{
  "arch": "dit",
  "model": "class-conditioned image diffusion model",
  "dataset": "telescope images of galaxies (Galaxy Zoo DECaLS)",
  "train_examples": 22083,
  "image_size": 48,
  "horizontal_flip": true,
  "conditioning": "class",
  "objective": "edm",
  "cond_dim": 192,
  "targets": ["merging"],
  "num_classes": 4,
  "cond_dropout": 0.1,
  "norm": "layernorm",
  "hidden_act": "gelu",
  "mlp_ratio": 6,
  "head_dim": 64,
  "fused_qkv": false,
  "qk_norm": false,
  "inner_norm": false,
  "patch_size": [8, 8],
  "layers": 8,
  "width": 192,
  "positions": "sincos",
  "optimizer": "adamw",
  "learning_rate": 0.0014,
  "beta1": 0.9,
  "beta2": 0.999,
  "eps": 1e-10,
  "max_steps": 6400,
  "batch_size": 512,
  "epochs": 148.4,
  "lr_schedule": "cosine",
  "final_lr_fraction": 0.05,
  "warmup_steps": 120,
  "weight_decay": 0.1
}
Rows from block 3 of a small class-conditioned image diffusion model, named by matrix and row number. Rows with one number belong to one neuron. Each number is 128 + 24 x the weight over its row's rms, rounded and kept within 0 to 255. All counts start at 0.
Before each neuron's rows are labels from the 100 images, of 14848 (inputs lightly noised), where the neuron reaches its highest value: "colour at peak" is the nearest of a few named colours to the mean colour under the peak; "responds to" is what is common among them. Only what is clearly more common there than usual is listed. The data: telescope images of galaxies (Galaxy Zoo DECaLS).
# fc1: MLP up (model.blocks.3.mlp.fc1.weight, 1152x192), inputs 96-191
# fc2: MLP down (model.blocks.3.mlp.fc2.weight, 192x1152, transposed), outputs 96-191

colour at peak: brown
responds to: spiral arms: yes
fc1.573 [120 145  98 179 131 117  92 158 113 150 132 152 130 109 137 147 139 150 119 125 139 125 115 178 163 166 148 145 119 132  99 179 167 111 143 149 131 132 138 114  88 132 131 168 144 127 135  99 133 106 116 109 143 125 111 143 100 121 144 129 118 103 143 114 123 149  96 112 125 121 121 132  97 144 120 132 125 147 104 130 153 104 155 144 135 131 114  88 107 116 102 149 117  72 102  99]
fc2.573 [163 102 136 180 128 128 116 109 115 119 115 114 118 146 114 113 156 155  95 122 139 136 182 161 150 116 128 165 102 144 162 171  88 177 112 130 117 140 127  95 160 130 130 147 129 125 118 106  80 145 125 147 116 103 130 106 123 133 119 117 137 157 113 126 129 167 138 130 117 130 127 130  74 116 114 104 126 145  94 127  98 170 104 156 142 144 120  97 134 134 103 151 135  73 140 122]

colour at peak: brown
responds to: edge-on disk: no; bulge size: small
fc1.276 [135 114  77 131 125 109 127 107 118 114  98 142 113 136 144 119 103 156 167  88 129 105  96 173 114 146 139 110 114  85 114 113 138 145 120 150 120 102 134 159  97  93 128 125 128 130  99 130 155 111  94 140 144 114 109 111 148 125 113 138 132 130 179 131 105 127 136 143 149 116 111 122 113  84 118 108 176  87 113 122 149 104 111 148 122 128 125 114  64  99 123 101 132 133  76  92]
fc2.276 [149 130 107 128 126 122 145 127 106 163 130 113  88 118 107 137 164 140 124  80 104 148 123 114 126 117 119 123 161  87 148 127 127 123  96 150 114 154 100 119 146 126 155 121 133 111 105 132 161 143  95 120 127 128 131 144 132 108 123 116 152 116  91 163 125 147 153  86 116 143 146 158 130 137 148 148 176  61 100  95 126 184 131 133 161  74 148 127 136 125 121 145 141 116 125 153]

colour at peak: brown
responds to: spiral arms: yes; bulge size: small
fc1.75 [154 122 126 109 132 125 123  91 129 129 122 105 104 189 159 108  82 160 144 103  92 136 125 143 128 111 134 147 183 169 148 143  97 159 153 122 163 117 140 112 119 120 137 109 100 127 134 120 143 128 106 154 138 165 128 167 108 132 109 157 112 123 130 127 137 133 131 101 160 151 141 143 129 142 100 105 172 110 116 116 121  94 110 105 130  68 147 138 123 123 149 138 149 173 111 117]
fc2.75 [128 131 137 124 121 109 138 112 116 153 146 146 126 126 105 159 126 124 129 103  57 125 117 125  99 108 151 123 131  97 121 107 104 154 154 136 165 123 125 169 147 151 155 132 129 134 154 132 170 136 130 110 128 136 141 119  90 111 134 119 106 151 155 128 105 108 116 145 120 146 132  97 108 124 118 106 158 114 129 146 163 116 156 144 135 139 130 127 115 102 139  62 131 135  94 108]

colour at peak: brown
responds to: spiral arms: yes
fc1.298 [102 141 131 131 118 127 123 156 122 149 141 121 144 115 117 126 110 120 129 123 136 114 122 121  88 146 128 102 138 108 123  83 119 112 120 140 129 115  92 152 174 126 130 148 129 151 178 104  97 153 125 191  84 161 121 108 168  97 127 114 124  83 101 134 137 151 126 153 131 146 147  99 116  99 106 150 151 127 159 126 159 146 107 117 122 138 139  90 132 140  77 115 121 136  95 114]
fc2.298 [127 102  79 102 105 151 112 115 195 166 113 109 116 155 137 148  78 102 115 157 159 142 148 158 107 158 118 136 130 137 154 152 134 129 158 142 120 137 124 126 134 113 115 114 143 174 137  70 110 141 120 139 127 131  90 131 131  92 109 125 124  99 148 146 147 131 105 130 126 145 105 126 100 118  91 114 118 107 152 130 102 111 110  92 102 110 144 130  95 149 131  91 130 140 104 100]

colour at peak: brown; grey
responds to: spiral arms: yes
fc1.765 [139 123  84 139 123 119 135 132 128 121  81 134 100 113 126 122 130 123 143 118 135 130 150 134 150 155 148 128 179  87 162  92 173 138 165 146 116 118 127 139 133 118 126 144 133 134 117 121 122 119 112 128 167 143 120 126 105 119 119 141 147 134 141 118  81 105 109 137 154 143 124 122 122 110 104 102 153  87 105 122 162 132 101  82 116  75 162 112 135 138 128 119 148 138  98 110]
fc2.765 [106 152 141 118 142 136 131 145 144 125  74 136 141 149 139 127 102 124 110 148 129 148 112 129 148 120 113 118 140  97  83  72  66 102 107 101 157 164 175 134 159 108 145 140 126 158 136 119  86 115 145 137 125 138  95 101 128 134 110 126 103 143 109 161  91 127 129 111  72 104  99 140 137 129  81 136 159  71 137 112 100 131 141 120  92 107 179 120 101 119 171 126 176 161 116  93]

colour at peak: brown
responds to: shape: featured or disk; edge-on disk: no; spiral arms: yes
fc1.15 [100 118 108 132 114  97  87 183 129 146 118 128 160 104 161 131 134 132 133 111 159 117 116 168 109 116 141 122 144 142 156 132  87 111 112 109 104 125 120 127 159 140 140 144 128 109 143 160 126 125 132 151 122 103 157 127 126 131 122 116 105 161  94 132  81 158 141 164 139 114 134 117 134 103 113 110 110 122 124  89 111 115 138 147 137 116  94  91 134 113  94  82 123 177 150 112]
fc2.15 [128 106  88  98 122 115 102  71 141 101 135 110 149 110 176 138 164 115 142  92 138 123 143 143 126 142 132 109 153 170 143 122 140 106 125 150 112 147 122 124  91 114 146 113 130 125 124 156 112 164 107 109 147 115 104 114 118 108 110  91  88 129 103 123 139 139 127 110  94 156  97 150 106 135  97 146  84 132 101  92 143 125 123 135 126 133 148 119 138 133 126 124 132 230 116 146]

colour at peak: brown
responds to: spiral arms: yes
fc1.160 [131 120 154 190 105 129 178 153 136 127 103 162 190 160 110 188 123 108 122 156 142 146 165 149 139 134 114 112 118 131 182 154 102 134 137 105 152 133 161  98 157 173 127 150 150 146 147 131 143 133 143 123  89 140 116 116 102 108 148 154 106 111 123 128 163 134  93 107 123 125 110  96 128 141 110 116  56 182 165 116  93 158 150 136 127 113  96 121 132 121 143  98  88  77 109 136]
fc2.160 [121 131 142 180 161 137 174 129 115 146 147 103  80 116 143  78 110 120 115 115 147 137  94 154 101 137  94 131 124 121 103 162 144 127 100 144 111 105 147 108 105 152 120 141 128 122  94 136  89 127 143 154 109 134 130 110 137 122 107 132 106 133 126 105 149 132 142 146 128 135 116 180 139 100 129 122  51 196 183 100 160  93 120 146 174 132 107 149 120 145 144 110 146  55 123 103]

colour at peak: brown
responds to: spiral arms: yes
fc1.98 [128 132 139  83 100 154 120 162 112 137 156 125 122 133 129 109 119 142 127 141 129 124  75 148  78 100 146 147 140 183 141 120 112 102 131  99 154 121 137 117 155 160 130 147 143 143 115 146 123 153 115 165 106 129 161 120 152 110 132  85 122 152  46 138 127 114 126 122 125 133 115 103  80 121 109 118 125 111 104 105 115  94 115 104 103 120  62 114 132 125  93  73 130 157 108 140]
fc2.98 [124 156 158  74 156 139 125 131 117 130 120 120 113 113 170 151 108 135 155 151 147 119 117 114 130 156 132 129 134 153 138 110 163 159 151 130 102 153 159 123 108 128 126 131 131 107 123 105 128  85 137 107 113 132 122 128 120 104 110 142 137 120 199 106 110  95 134 146 102 156 114 144 157 126 129 103 138 103 145  76 158 133 108 121 136 107  90 140 102 117 112  86 107 186 128 158]

colour at peak: brown
responds to: spiral arms: yes
fc1.759 [153 144 105 129 115 115 124 142 133 145 123 141 105 116 152  83 144 138 132 110 132 128 124 137 125 155 164 136 138 108 100 137 119 150 114 155 126 147 117 145 127 153 153 147 117 120 132 146 114 138 128 124 145 134 105 138  99  81 113 120 142 160 109 110 107 105 100 126 147 107 111  97 107  65 118 137 158  55 108 154 116  93  85 135 136 106 150 116 123 155 154 104 138 120 137 111]
fc2.759 [118  65 114  89 112 121 111 101 121 116 121 144 172 147 135 202 148 127 127 128 159 143 120 130 128 153 167 157 118 128 114 129 102 126 130  92  86 109 164 147 134 171 108 124 118 120 111  86 143 121 118 142 149 141 120 138 113 140 154 111 101 136  99 103 119 132 169 115 129 155 119  96 156 154 132 104 168 105 123 102 105 136 132 150 107 118 188 138 143 143 135 140 155 156 116  90]

colour at peak: brown
responds to: spiral arms: yes
fc1.673 [112 152 116 129 133 125 120 120 108 131 179 124 121 104 112 143 176 128 146 165 164 162 156 167 156 132 139 120 103 122 157 127 111 129 113 153 171 152 124 133 133 148 164 129 102 136 132 101 120 152 139 115 136  91 103 144 107 127 153 134  87 157 128 150 118 114 111 121 148 136  73  99 126 110 132 109  89 137 134 114 117  73 123 134  99  74 152  88 167 125 131  79 115 143 120  98]
fc2.673 [130  94 150 123  94 140 105 138 149 119 157 139 124 167 132 139 158 132 144  90 104 102 125 159 130 141 117 117 107 120 105 120 174 163 132 105  93 122 120 141 151 116 115 105 109 131 118  93 119 120 131 135 118  86 136 145 130 112 107 147 162 100  90 106  93 132 107 137 107 141  77 151 146 140  95 176  99 128 158  96 115 156 134 102  98  79 142 101  91 144 134  97 133 143 125  88]

colour at peak: grey; brown
responds to: spiral arms: yes
fc1.451 [133 149 108 113 114 148 119 119 123 169 138 141 129 129 121 122 147 109 125 123 131 134 107 131 155 118 148 124 128 128 131 129 137 171 131 155 126  97 117 125 171 171 111 137 113 145 139 157  93 157 150 141 117 103 185 153 100  85  95 156 114 145 128 121 101  94 110 121 121 115 120  78 153 140 136 123 112 119 126 103 127 139  54 136 127 146 109 142 137 123 130 105 120 146 134 126]
fc2.451 [ 80 134 123 118 150 137  89 143  96 136 128 123 119 132  88 110 166 124  58 144 113 144 134 115  69 139  82 137 157 125 113 134 120 141 130 125 145  92 127 166 154 133 143 143 120 115 143 165 101 149 110 111 157 162 161 144 133 144  84 113  64 111 169 148 124 148  89 110 156 139 162 135 126 186 121  89 114 133 140  46 132 136 105 112 139 128 128 128 115 121 147 123 143 121 126 133]

colour at peak: brown
responds to: spiral arms: yes
fc1.718 [141 129 114 151 105 137 167  78 140 137 130 135 149 150 147 155 133  94 117 118 135 136 171 124  91  98 123 106 156 129 177 132 138 178 113 136 146 121 144 135 126 143 101 140 148 129 146 163 149 125 143 129 112 132 158 103  97 114  98 154 116 158 132 144 101  79 116 116 155 131 118  78 159 140 117 121  87 132 163 104  92 146 120  91 115 105 133 140 136 117 168 114  89  94 143 134]
fc2.718 [138 113 142 136 137 121 134 181 145 119 132 136 138 125 103 108 119 115 100 138 152 137 111 116  84 156 101 110 179 136  97 129 110  97 149 123 114 152 131 140 129 142 173 134 140 146 110 154 130 132 136 124 123 137  81 112 153 125 152 137 136 105 131 109  88 113 124 143  65 127 121 195 198 125 111 104  70 115 149  97 140 123 119 114 124 125 125 127 111 136 158 140  88  96 138 123]

colour at peak: brown
responds to: edge-on disk: no; spiral arms: yes
fc1.580 [108 116 109 117  99 128 120 123 130 169 125 154 117 136 139 101 125 119 121 129 169 156 116 127 132 136 123 110 139 145 137 115 135 130 160 146 122 115 118  96 175 126 149 147 139 137 115 160  56  96 122  96 109 129  94 119 137 100 126 104 128 134  78 132  98 122 129 114 130 106 122 118 121 100 144 139 129 111 128  88 108 117  58 109 106 142 110 135 159 165  97 120 101 162 125 143]
fc2.580 [169 148  81 150 136 164 131 161  99 115 140 103 119 127 149 118 106 116 121 104 127 105 128 112 172 108 110 150 134 129 126 103 103  92 147 112 123 162 140 131  96 117 132 179 153 116 153 121 182 107 138 131 162 122 163 139 123 124 135 132 101 131 144 150 120  91 145 172 151 121 118 120 118 124  88 103  57 174 141 155 163 145 126 111  68 126 102 172 115 138 100 114 126 126 122 167]

colour at peak: grey; brown
responds to: spiral arms: yes
fc1.443 [144 134 149 141 181 127 151 103 124 131 167 174 131 142 113 152 155 101 112  88 135 146 121 154 119 119 129 132 124 115 108 170  97 159 155 138 114 126 130 138  98 143 122 148 133 105 140 149 108 128  86  96 149  84 101 124 147 129 115 120 119 179 142 141 124  93 129 130 113  91 124 137 112 104 148 111 127 150 137 116 133 117 120 160 109 107 175 112 137 142 116 137 137  88 129 128]
fc2.443 [159 101 119 165 130 110 130 100 112 149 101 145 165 121  73 127 135 151 139 111 130 153 114 133 120 129 128 143 110 128 106 117 125 140 150 117 186 102 129 106 135 116 131 126 116 110 105 137 101 120 167 134 117 144 109 143 110 138 109 105 125 166 119 135 147 123 127 104 119 143  79 135 191 143 168 128 127 148 163 156 116 107  89 113 151 140  76 156 129 136 135 114  98 118 127 117]

colour at peak: brown
responds to: edge-on disk: no; bar: no
fc1.266 [106 128 124 149 149 120  81 106 149 175 157 115  80 126 134 123 140 136 149 102 177 126 101 112 125 135 147  75 160 108 130 149 149 152 154 179 125 115 109 146 150 109 134 142 120 140  87 114 122 136 130 162 185 144 123 180  97 134 134 169 112 147 121 132 121  98 125 132 154 113 132 106 113 101 123 136 121 113 127 118 129 113 143 150 137 117 160 115 131 115 109 104  99 170 123 120]
fc2.266 [ 92 129 137 143 150 106  67 123 139  93 152 121 127 134 107 108 157 162 122 125 140  66 147 103 134 102 162 126 117 147 110 133 111 107 127  89 119 174 109 188 150 119 150 132 107 134 116  94 142 135 132 104 166 148 142 164 134 133 155 179 160 126 124 137 136 124 128 133  99 128 129 126 112 146 126  73 163 127 159  67 155 116 113 126 134  78 177 137  82 145  93 118 104 190 159 103]