Weights of a small class-conditioned image diffusion model: 22083 training examples.
Rows from block 4 of a small class-conditioned image diffusion model, named by matrix and row number. Rows with one number belong to one neuron. Each number is 128 + 32 x the weight over its row's rms, rounded and kept within 0 to 255. All counts start at 0. Numbers have three digits each. After the name is the row's rms in percent of the matrix's.
After each neuron's rows are labels from the 100 images, of 14848 (inputs lightly noised), where the neuron reaches its highest value: "responds to" is what is common among them. Only what is clearly more common there than usual is listed. The data: telescope images of galaxies (Galaxy Zoo DECaLS).
# fc1: MLP up (model.blocks.4.mlp.fc1.weight, 1152x192), inputs 48-95
# fc2: MLP down (model.blocks.4.mlp.fc2.weight, 192x1152, transposed), outputs 48-95

fc1.606 093:156136153124120125102106134106116121130131107130086128097089107131110110145074113107117099114098137132114100131101099119131105126117110102112109
fc2.606 106:158162139144102164245111097105124149113096112114160147135158129095130130126132109123120085121142108107139137090134120144115129134118132113134137
responds to: roundness: cigar-shaped; edge-on disk: yes

fc1.301 211:169117085075097094127092034158160151127122137134146054118105111094166082099140125088143133134145117137080102035077137084183125174140080125104114
fc2.301 209:155134093171168156104091057133091138144131140124115061117098147102163082155161142130120151137088142115086137039185153187077128203134187121145149
responds to: shape: featured or disk; spiral arms: yes

fc1.38 135:097123114137113203111104064104117131142142099163083129100075130132062139136140119074071123138091063131096103140169169110145114156110111129140139
fc2.38 165:108127111117131064112083052122126101137111127147183136100160151124092159114130151203152164161195180095092151184081192144109122170138135163107151
responds to: edge-on disk: no; spiral arms: yes

fc1.762 066:131086105099069145157151146095147153206140135169140109175130168181106160176170104166109141127156077133095158134106109118185123166127134152145175
fc2.762 071:208125123155192135147188120157083138171095130193160150180126105225121124158165139124137095166124192082174084098138129150156115148117093123135173
responds to: edge-on disk: yes; roundness: cigar-shaped

fc1.137 111:123104107135091142123069141174140157172097101207093090161101153149145111189131140107101126086068110115118064130150168217124118136153111076102094
fc2.137 081:115139082112145091128050108136125152104147112176150095156116087115116102092127122145134129077156135133125176153103193037147147138137124094197090
responds to: spiral arms: yes

fc1.178 068:208203255244194156238171137128112125129121101124103153157159152163104116110144101111120128121123068127118115150120119112116107125102115095107132
fc2.178 067:170090198095058143047145142086142151106080105161136101163126142137092111117153154115098130137163165087160135115162089128130094147095094114120116
responds to: roundness: cigar-shaped

fc1.332 056:163095068051074102006081128136108076093130099106098119092080128145123078105099142126121091110150123115128123109147145138082119117141108095115134
fc2.332 078:213186125164165108222094116114132113183137092119134115141138167112133114119115182126131153133170152126130134085177128104130159140102150180178123
responds to: edge-on disk: yes

fc1.474 061:157144147108130100077137098114126126078160162030101177123144131119163115038160161144133114124096099148122123103120151160117155123142156128149143
fc2.474 070:255058172136154150134193126149147184154155122164116204137165160064171106114081059128088124129138164061104052136073102166160092117123167103146147
responds to: shape: featured or disk; bar: no

fc1.305 067:145165093061107091079121116134065128078097132106113103110135137088145097101080118111109069123098127123108147080142126152104100088107119128105145
fc2.305 071:054131132154153160213098152127061106122138092143109115062134153096146118162183124099149188134145104151105163156147156127137162120126150076151146
responds to: edge-on disk: yes; roundness: cigar-shaped

fc1.734 052:133124158084123149146165110102071133100149138139146150154184163178110196135133161152109097112155091139140137138142117099165141097088143185182166
fc2.734 059:141138103122171164098172152174102135125110140091138135175135146108156090126133040157124124159160174111142117123149191066170139202118095087160113
responds to: roundness: round

fc1.150 178:132082130127136129098081034126143194100120101148136116123065113101120152119153098121150099082109127106135129124141088085130146100139132111082107
fc2.150 172:151185126132111122173101049134092193159114124130098125130199127092124168122177147106098096082135138141148107145118089156097151113127097145159158
responds to: shape: star or artifact

fc1.337 067:158129169180167195140093081148164162090067112150084090127129074092154132153102122155133079122097190132129068110125148079179122131124141143090125
fc2.337 069:127126133227129176107131116106136127132199067089142122102115105091105134114142145121153045194144096127120077106141146128182179102140138149159143
responds to: edge-on disk: no; spiral arms: yes

fc1.217 256:146128128117066132067158160158151065053088098121108106093150115136156107128136082083129112177060141152101104163147142168085109080123125061091084
fc2.217 217:138139125111185114061160184152119082180175138148164097099061113163122107105183154162121145195136121097088152169111167082164095111105141082128142
responds to: edge-on disk: no; spiral arms: yes

fc1.322 089:001045089080092135154116107097129117088079093126109104107161127085107108076129104133132142106126067104119155105122118110126112129119098104098147
fc2.322 104:206118098109139150151172129106140178092105077148145139175144108200104101131168153117121081101105191108091128141139125124137097158126124108138088
responds to: edge-on disk: yes

fc1.567 076:000032019025054113076110126124138100093122126143084109139117132143135127137112100102137111093124099127136129147123113144134102110135112130142138
fc2.567 090:132223183176231153159118124157156138114106160134102113147105131181173126090190161126147129104117196097133138094133127132172176142102125141084152
responds to: roundness: cigar-shaped

fc1.155 182:159126135174150148158124099110137097107102071084102106121087084106143128118086179094084055130073130111134102044104120101216171124090154142136104
fc2.155 177:137121147093138109136127099132092093150139188095142160135131179137151147148103070145174074165151133149134132057145136173071188116083073144081095
responds to: spiral arms: yes

fc1.118 051:112172161171186159253123152155128112135123120069096136066125110117089057081061142099135131113163148097108112112147109102133137168105082134119113
fc2.118 071:067163120094059124082119159161119144217148133143119078117092101157112133111156178139113094138102124150133122145130168098125132116134126153158118
responds to: edge-on disk: yes

fc1.92 072:145107163183139107094120147059118068108120075113132130096107135112139111149107094156161082105128133068181100175134089153117162157127111056136142
fc2.92 082:119152151159131126133143098132135105158159191134135105077136094063109074108132157175130138119129165178138155101134107096147128118149175111072154
responds to: edge-on disk: no; bulge size: small

fc1.574 049:132061115152120098168142170092099109150118097141138160105078138167150145186150062166130100110166083107162159137121079115121102080131098124129178
fc2.574 067:102173227094122139098157090121104124114135218106139058118094115176098106139124041098122148098075128129143114149152122143115102146104172102149151
responds to: spiral arms: yes

fc1.12 075:160207175168163119132127173178159111173132108145132157120065128107130148105110090104145109108107148123099118157128140125142134120110116091113159
fc2.12 075:124036201123089112108159165196077100109118152110130162147138123122123116150140087131140133119153162124139142202125125143149124121124174109127140
responds to: spiral arms: yes

fc1.182 093:129125091145152125129117132112123118175104091114056092067072164084073091219154119153130092069141109104124096130129142130142062138128065167165201
fc2.182 093:097204093174130173000123123149098120069159135147164128155153095083169114136140129107145110050105141155138149104145120134127120135115113134133156
responds to: edge-on disk: no; bulge size: small

fc1.278 237:122113139118113124096137052074210091095113124076096105123074173141120107073190152075157086110191064094111103109154114139154126138164127110114132
fc2.278 229:144112148135114120173093087083027098142119130086143112084176111138118130172134119188101127156051090166116143114088096128116174113131115119140078
responds to: spiral arms: yes; bulge size: small

fc1.54 119:147091092093064130070149148113130129157108129143126093172052166141131146178179125156108062126107052146133136095098101153175099160108124140134197
fc2.54 095:073160135062132151082084135169158120114123084192159076099137173092112139066102152081140144129201043131102116100147127115123099109124158112165036
responds to: edge-on disk: yes

fc1.532 142:150152133175160138078104169151175166250189114095093052110075124096127104138132142113097121117140120163169132122091083129130114181097133208182142
fc2.532 115:119125118095136127133116161145115211066074146091134077129146133104168106147143112164167112128132155067175103114160054121100139177081081204090126
responds to: edge-on disk: no; bulge size: small

fc1.437 050:160131091020129070095128121138127131086138119193132159171108139131175116110128169102149122110108150124152123058140109107163145126107133149143094
fc2.437 054:140164162086160199078120097112133153111163103119161118168157125064154087078155118129148075147114110078103134122144116108149127176144174114156133
responds to: shape: featured or disk; edge-on disk: no; spiral arms: yes

fc1.267 198:162150132181159157088079131145192147235164133114090076064093150067080114146128124177119140132176166122145119177095116091089134155125145140174175
fc2.267 170:068121149030099101168128135132100144055075106094175116128151079122067110106170121108145102117084155135150132169140127130165118149109120155082135
responds to: spiral arms: yes

fc1.123 076:124092061066087054042131136123130121165119113117075104121082157107139075191127159137135088051147114107118079129134170146155072129184066163164161
fc2.123 087:167182120161217135204124082178163113173149078132104102141164157166075152117159137122120115143117148132083046118131113109142126143122184159108165
responds to: spiral arms: yes; bar: no

fc1.241 057:194182232186122145158161092162168142128117093128106163148131100129113139109123110105129142095124104132074113101136178084114131095161133063106112
fc2.241 065:148106175085108126092168198195114116092131102132122136153125172156130138169118096140189196133188129163154159130155126154139123105107111124161091
responds to: roundness: cigar-shaped

fc1.766 094:227253255234198159198194147152138150144126133091125176162147110134134124102110109102136111136108107126115118128100120104123118138094134134113119
fc2.766 064:166085167065109209021122158185122145124156114087147101103100095127153111150089118153118143158142123120096127115103161089143095118078096129133126
responds to: roundness: cigar-shaped

fc1.587 085:161130114149112152102138206173126098142137043133139127116093086142106081124141092158111115110154117122115103085123133119113089122148106040102121
fc2.587 085:061167101117110148115192196197171111149124208140114112130136182135101121149129086113135100117107209139094127103159139144177101079184168078131099
responds to: spiral arms: yes

fc1.340 207:140147141063115112057114138108111107159125165135169167126059089102144089202126136181135104099147115175121142120124085094157118087132146159117094
fc2.340 176:136126131158119133128114159126141109120139084147054163133164160104150101030153125078107119098115127089114119145124077150109105092142097166133089
responds to: edge-on disk: no; spiral arms: yes

fc1.262 215:140087131129093126082102084126147137074110067146114094115095130122158153166175092080146082120038114116135108176175090129081135067152141076093123
fc2.262 165:137159134087155126107100105126111134171125165151120088108134120140159170046184128170098105130215129137153139211087077117173131072141091103148151
responds to: bar: no

fc1.672 075:034071072067094114062082106128103123077099089137105129070147111088095083096072142133139133111122157162115115122121164094088095104129093092112131
fc2.672 068:144102096176134164230128131101148084093180144149149150081139187063150094135037178125118081100118089076130125111149133157157083129173166088161111
responds to: roundness: cigar-shaped

fc1.168 219:148110132140134108105122092075140100122101110075091142113070092073164128130127086089133122133098149218109063176133147119133111120153124110103175
fc2.168 186:128153130127117130135133098084139100176145132078162146146167180112185145112102158186143127162165096026113202163119147117132115107129151127171125
responds to: spiral arms: yes

fc1.757 083:125119122143154090092063113143158093158121155106080095081083099115150072165072123108117122064130204132131072188127138130141099134176060158106085
fc2.757 117:169097094139112160166120128148186124144098138160155130120157155050081122124067090112112135090173071130107097096131147138161140076156105108094056
responds to: edge-on disk: no; bulge size: small

fc1.318 081:000045043093107114141128118127138102097103113117110109084134134083165131108125084120124125124111112120135113120125073125132153115100113126132160
fc2.318 066:142153136052143125064176107115091099147135074114160144167108121142142149139188155133106167116106164140125127173127140132115114095100084133130148
responds to: roundness: cigar-shaped

fc1.420 078:063113129171148157091116174108161147222140100126136087119091146080080135180104142199140061108170157144129052111130165111135101149120107144152154
fc2.420 079:080130093160097085114110155160133189023089116141141114103100124091139172109155149094159097168106148125081116111141167177135088193118139134100149
responds to: shape: featured or disk; edge-on disk: no; spiral arms: yes

fc1.711 076:109110123117137086113163126093095125191137133189105133190088135126125162204111154150097103131074098161113184075115121164118092126105121158120136
fc2.711 080:159125132116100130154135097117138103081107080147151110163158136105110160101058105111114128120159117120119087110089131101152100116115121153140120
responds to: edge-on disk: no; bulge size: small

fc1.611 062:047043007024064091030072106143138122099094131130132089069130110051136105120102117146136166136108161136127161126120136126117144098149132133104154
fc2.611 069:109165010062155119025104121136160130117152118173188131136162177182169147082139128099130124106119127140113201095099129085100143137118101147095177
responds to: edge-on disk: yes; roundness: cigar-shaped

fc1.470 111:099118135149124159112114121143149083206117085156125123116089072154111092183099082126167120074176147121124108162151129109190106137154099094161121
fc2.470 128:084129139132150095122128072110157112151166121114106138101115214156145103131094141177079108119080122114113117161081113140065122105140111102117117
responds to: edge-on disk: no; spiral arms: yes

fc1.752 217:161093090072110107146124064169078208105105196106095066146096134101127114136128140108131034136127123157112094046126142143135134096114124198121107
fc2.752 182:129149120171154135124149129190185202167154057119168099151115114124098111128121133114112047146086124079107153067115178109135137060106139183120090
responds to: spiral arms: yes

fc1.575 060:217146125129119089077160107114124106162118117098078138142064138132116095132144127135147083009151088077044132111142151135110078119135033126158091
fc2.575 082:204111219101144061184160092163124114149128087184098107142118108133141165197131112133069137144105132120191052179137108122105170174169128125153172
responds to: edge-on disk: no; spiral arms: yes

fc1.276 078:081071094067068107101139110146131122112131139153125100151139135132116118131119123103121157099132081123087168142134133141121102112157105122101134
fc2.276 079:154137069158098097171169147114113107108122161078145126118103103123095135134150119115154103127068151164123167166145162137144127155127185153099146
responds to: roundness: cigar-shaped

fc1.687 149:137145166175173122152095124075054152149160117151126095105076091125102137147139111191063144142104152118062084123086128121132146092101128161118118
fc2.687 137:095127150114109141130116095084197151160089125120132127117155176140112122143167184073174153179144115113083153138173133139143164063098117146133121
responds to: spiral arms: yes

fc1.431 093:106164149162173165174153128152092101107143137151096096173124096156117144127079093164086083133089132108129129145178124161139122133136105151077122
fc2.431 076:108159088141099104097135072089158075185132118132155119155126163153113148168057172089170084145170103128147088171126113118150130120132159155167115
responds to: bulge size: small

fc1.581 162:158139074113128113151111086197133153124111169124139048113121121095139130133117122072128094140103104181122118075173134126141115127145116182127118
fc2.581 143:131089102151139159179118109173131135115160079133114092125084137109116135084139118175137127143143157063134123110065157157141097112148157196124127
responds to: shape: featured or disk; edge-on disk: no; spiral arms: yes

fc1.73 124:110086134131123099092120151150153122143088114161127083177117134094156136178141106130117150131076132127085121121173152170196106120142127080117090
fc2.73 102:147142176117107152154137153140118100166178104124137082170096116069156120134144108134117177166165132125095135107085159063061087129102135119114114
responds to: edge-on disk: no; bar: no

fc1.492 044:141167063096125144107089146086098152151142111105130162126145150161135099169093129088087143122150100127170074152129119129156130185107152129106146
fc2.492 058:159114124130120218080054103121113107089166087122135074073158120107113133094111086048130156079097106143142130136094172105132103097168097156088172
responds to: bar: no

fc1.186 080:077072120148093077101100094097128085172117122134089121136057137090156159168150124172150117096091126185125066157114154103151109138162112124163172
fc2.186 081:169164111088130121172113078095109074101105084131148131146204140137152152088139073146102091143156109063134165146138118113108104132132149160149164
responds to: spiral arms: yes

fc1.191 104:074101193148088093138112133107199144190111144147125155141079096179144105158103077143101126105109108118136191146150128094131118169114120147118146
fc2.191 124:130128183141165148111100117096042114094151124126135146130164189154163119139103218141161124131121150148112054150090126158142150155098131158129149
responds to: edge-on disk: no; spiral arms: yes

fc1.344 175:115152151167139163103163202190115164131161133085121162104096106132112181134086099145143081098073171172150099177142081096178109096163122110130104
fc2.344 155:118122147073126093143172187212144154159105105080124167107145129113110201145119161115094100116176082064141144209133059164094113088153141116116133
responds to: edge-on disk: no; spiral arms: yes

fc1.143 059:151130108134135170041095117132127119122096118089086099099069112118133113120107115126142091113108135144119107079162084142152101125148136117099151
fc2.143 068:085150030131163159187102117124135121065113159126111140113208180135144136098138143085144140095115109156113149113152120151109141141183106140169114
responds to: edge-on disk: no; spiral arms: yes

fc1.162 194:129132118075122179065114110087072129162134110116127133108066146136061122138166149113066119118169085112135090074152110133127127126090104123169122
fc2.162 184:115116121148083070088096103100179133134121125112123135090149114118058136135150165189172166118087153107130164105094116132122127146141147159065127
responds to: spiral arms: yes

fc1.166 174:153095118099111076134122102154156203132096115153107079175090131101138140170139128096167133101093163125086098039061138091132120196153085119089089
fc2.166 168:144157137153140180130133150149113189180168154138158104174115098094118149086173105146071118100144097127094138050204139151151122226136181109141121
responds to: edge-on disk: no; spiral arms: yes

fc1.633 063:165144119108170126093077154162065163111163115160117120081143047094127105150036129169107151131076219154107099134135151119111158092123139105139058
fc2.633 071:156142097134122139104066117128101130139152083095114162071136111130108128199099122214119131147108028127118153117135116146087153115156171145166040
responds to: shape: featured or disk; edge-on disk: yes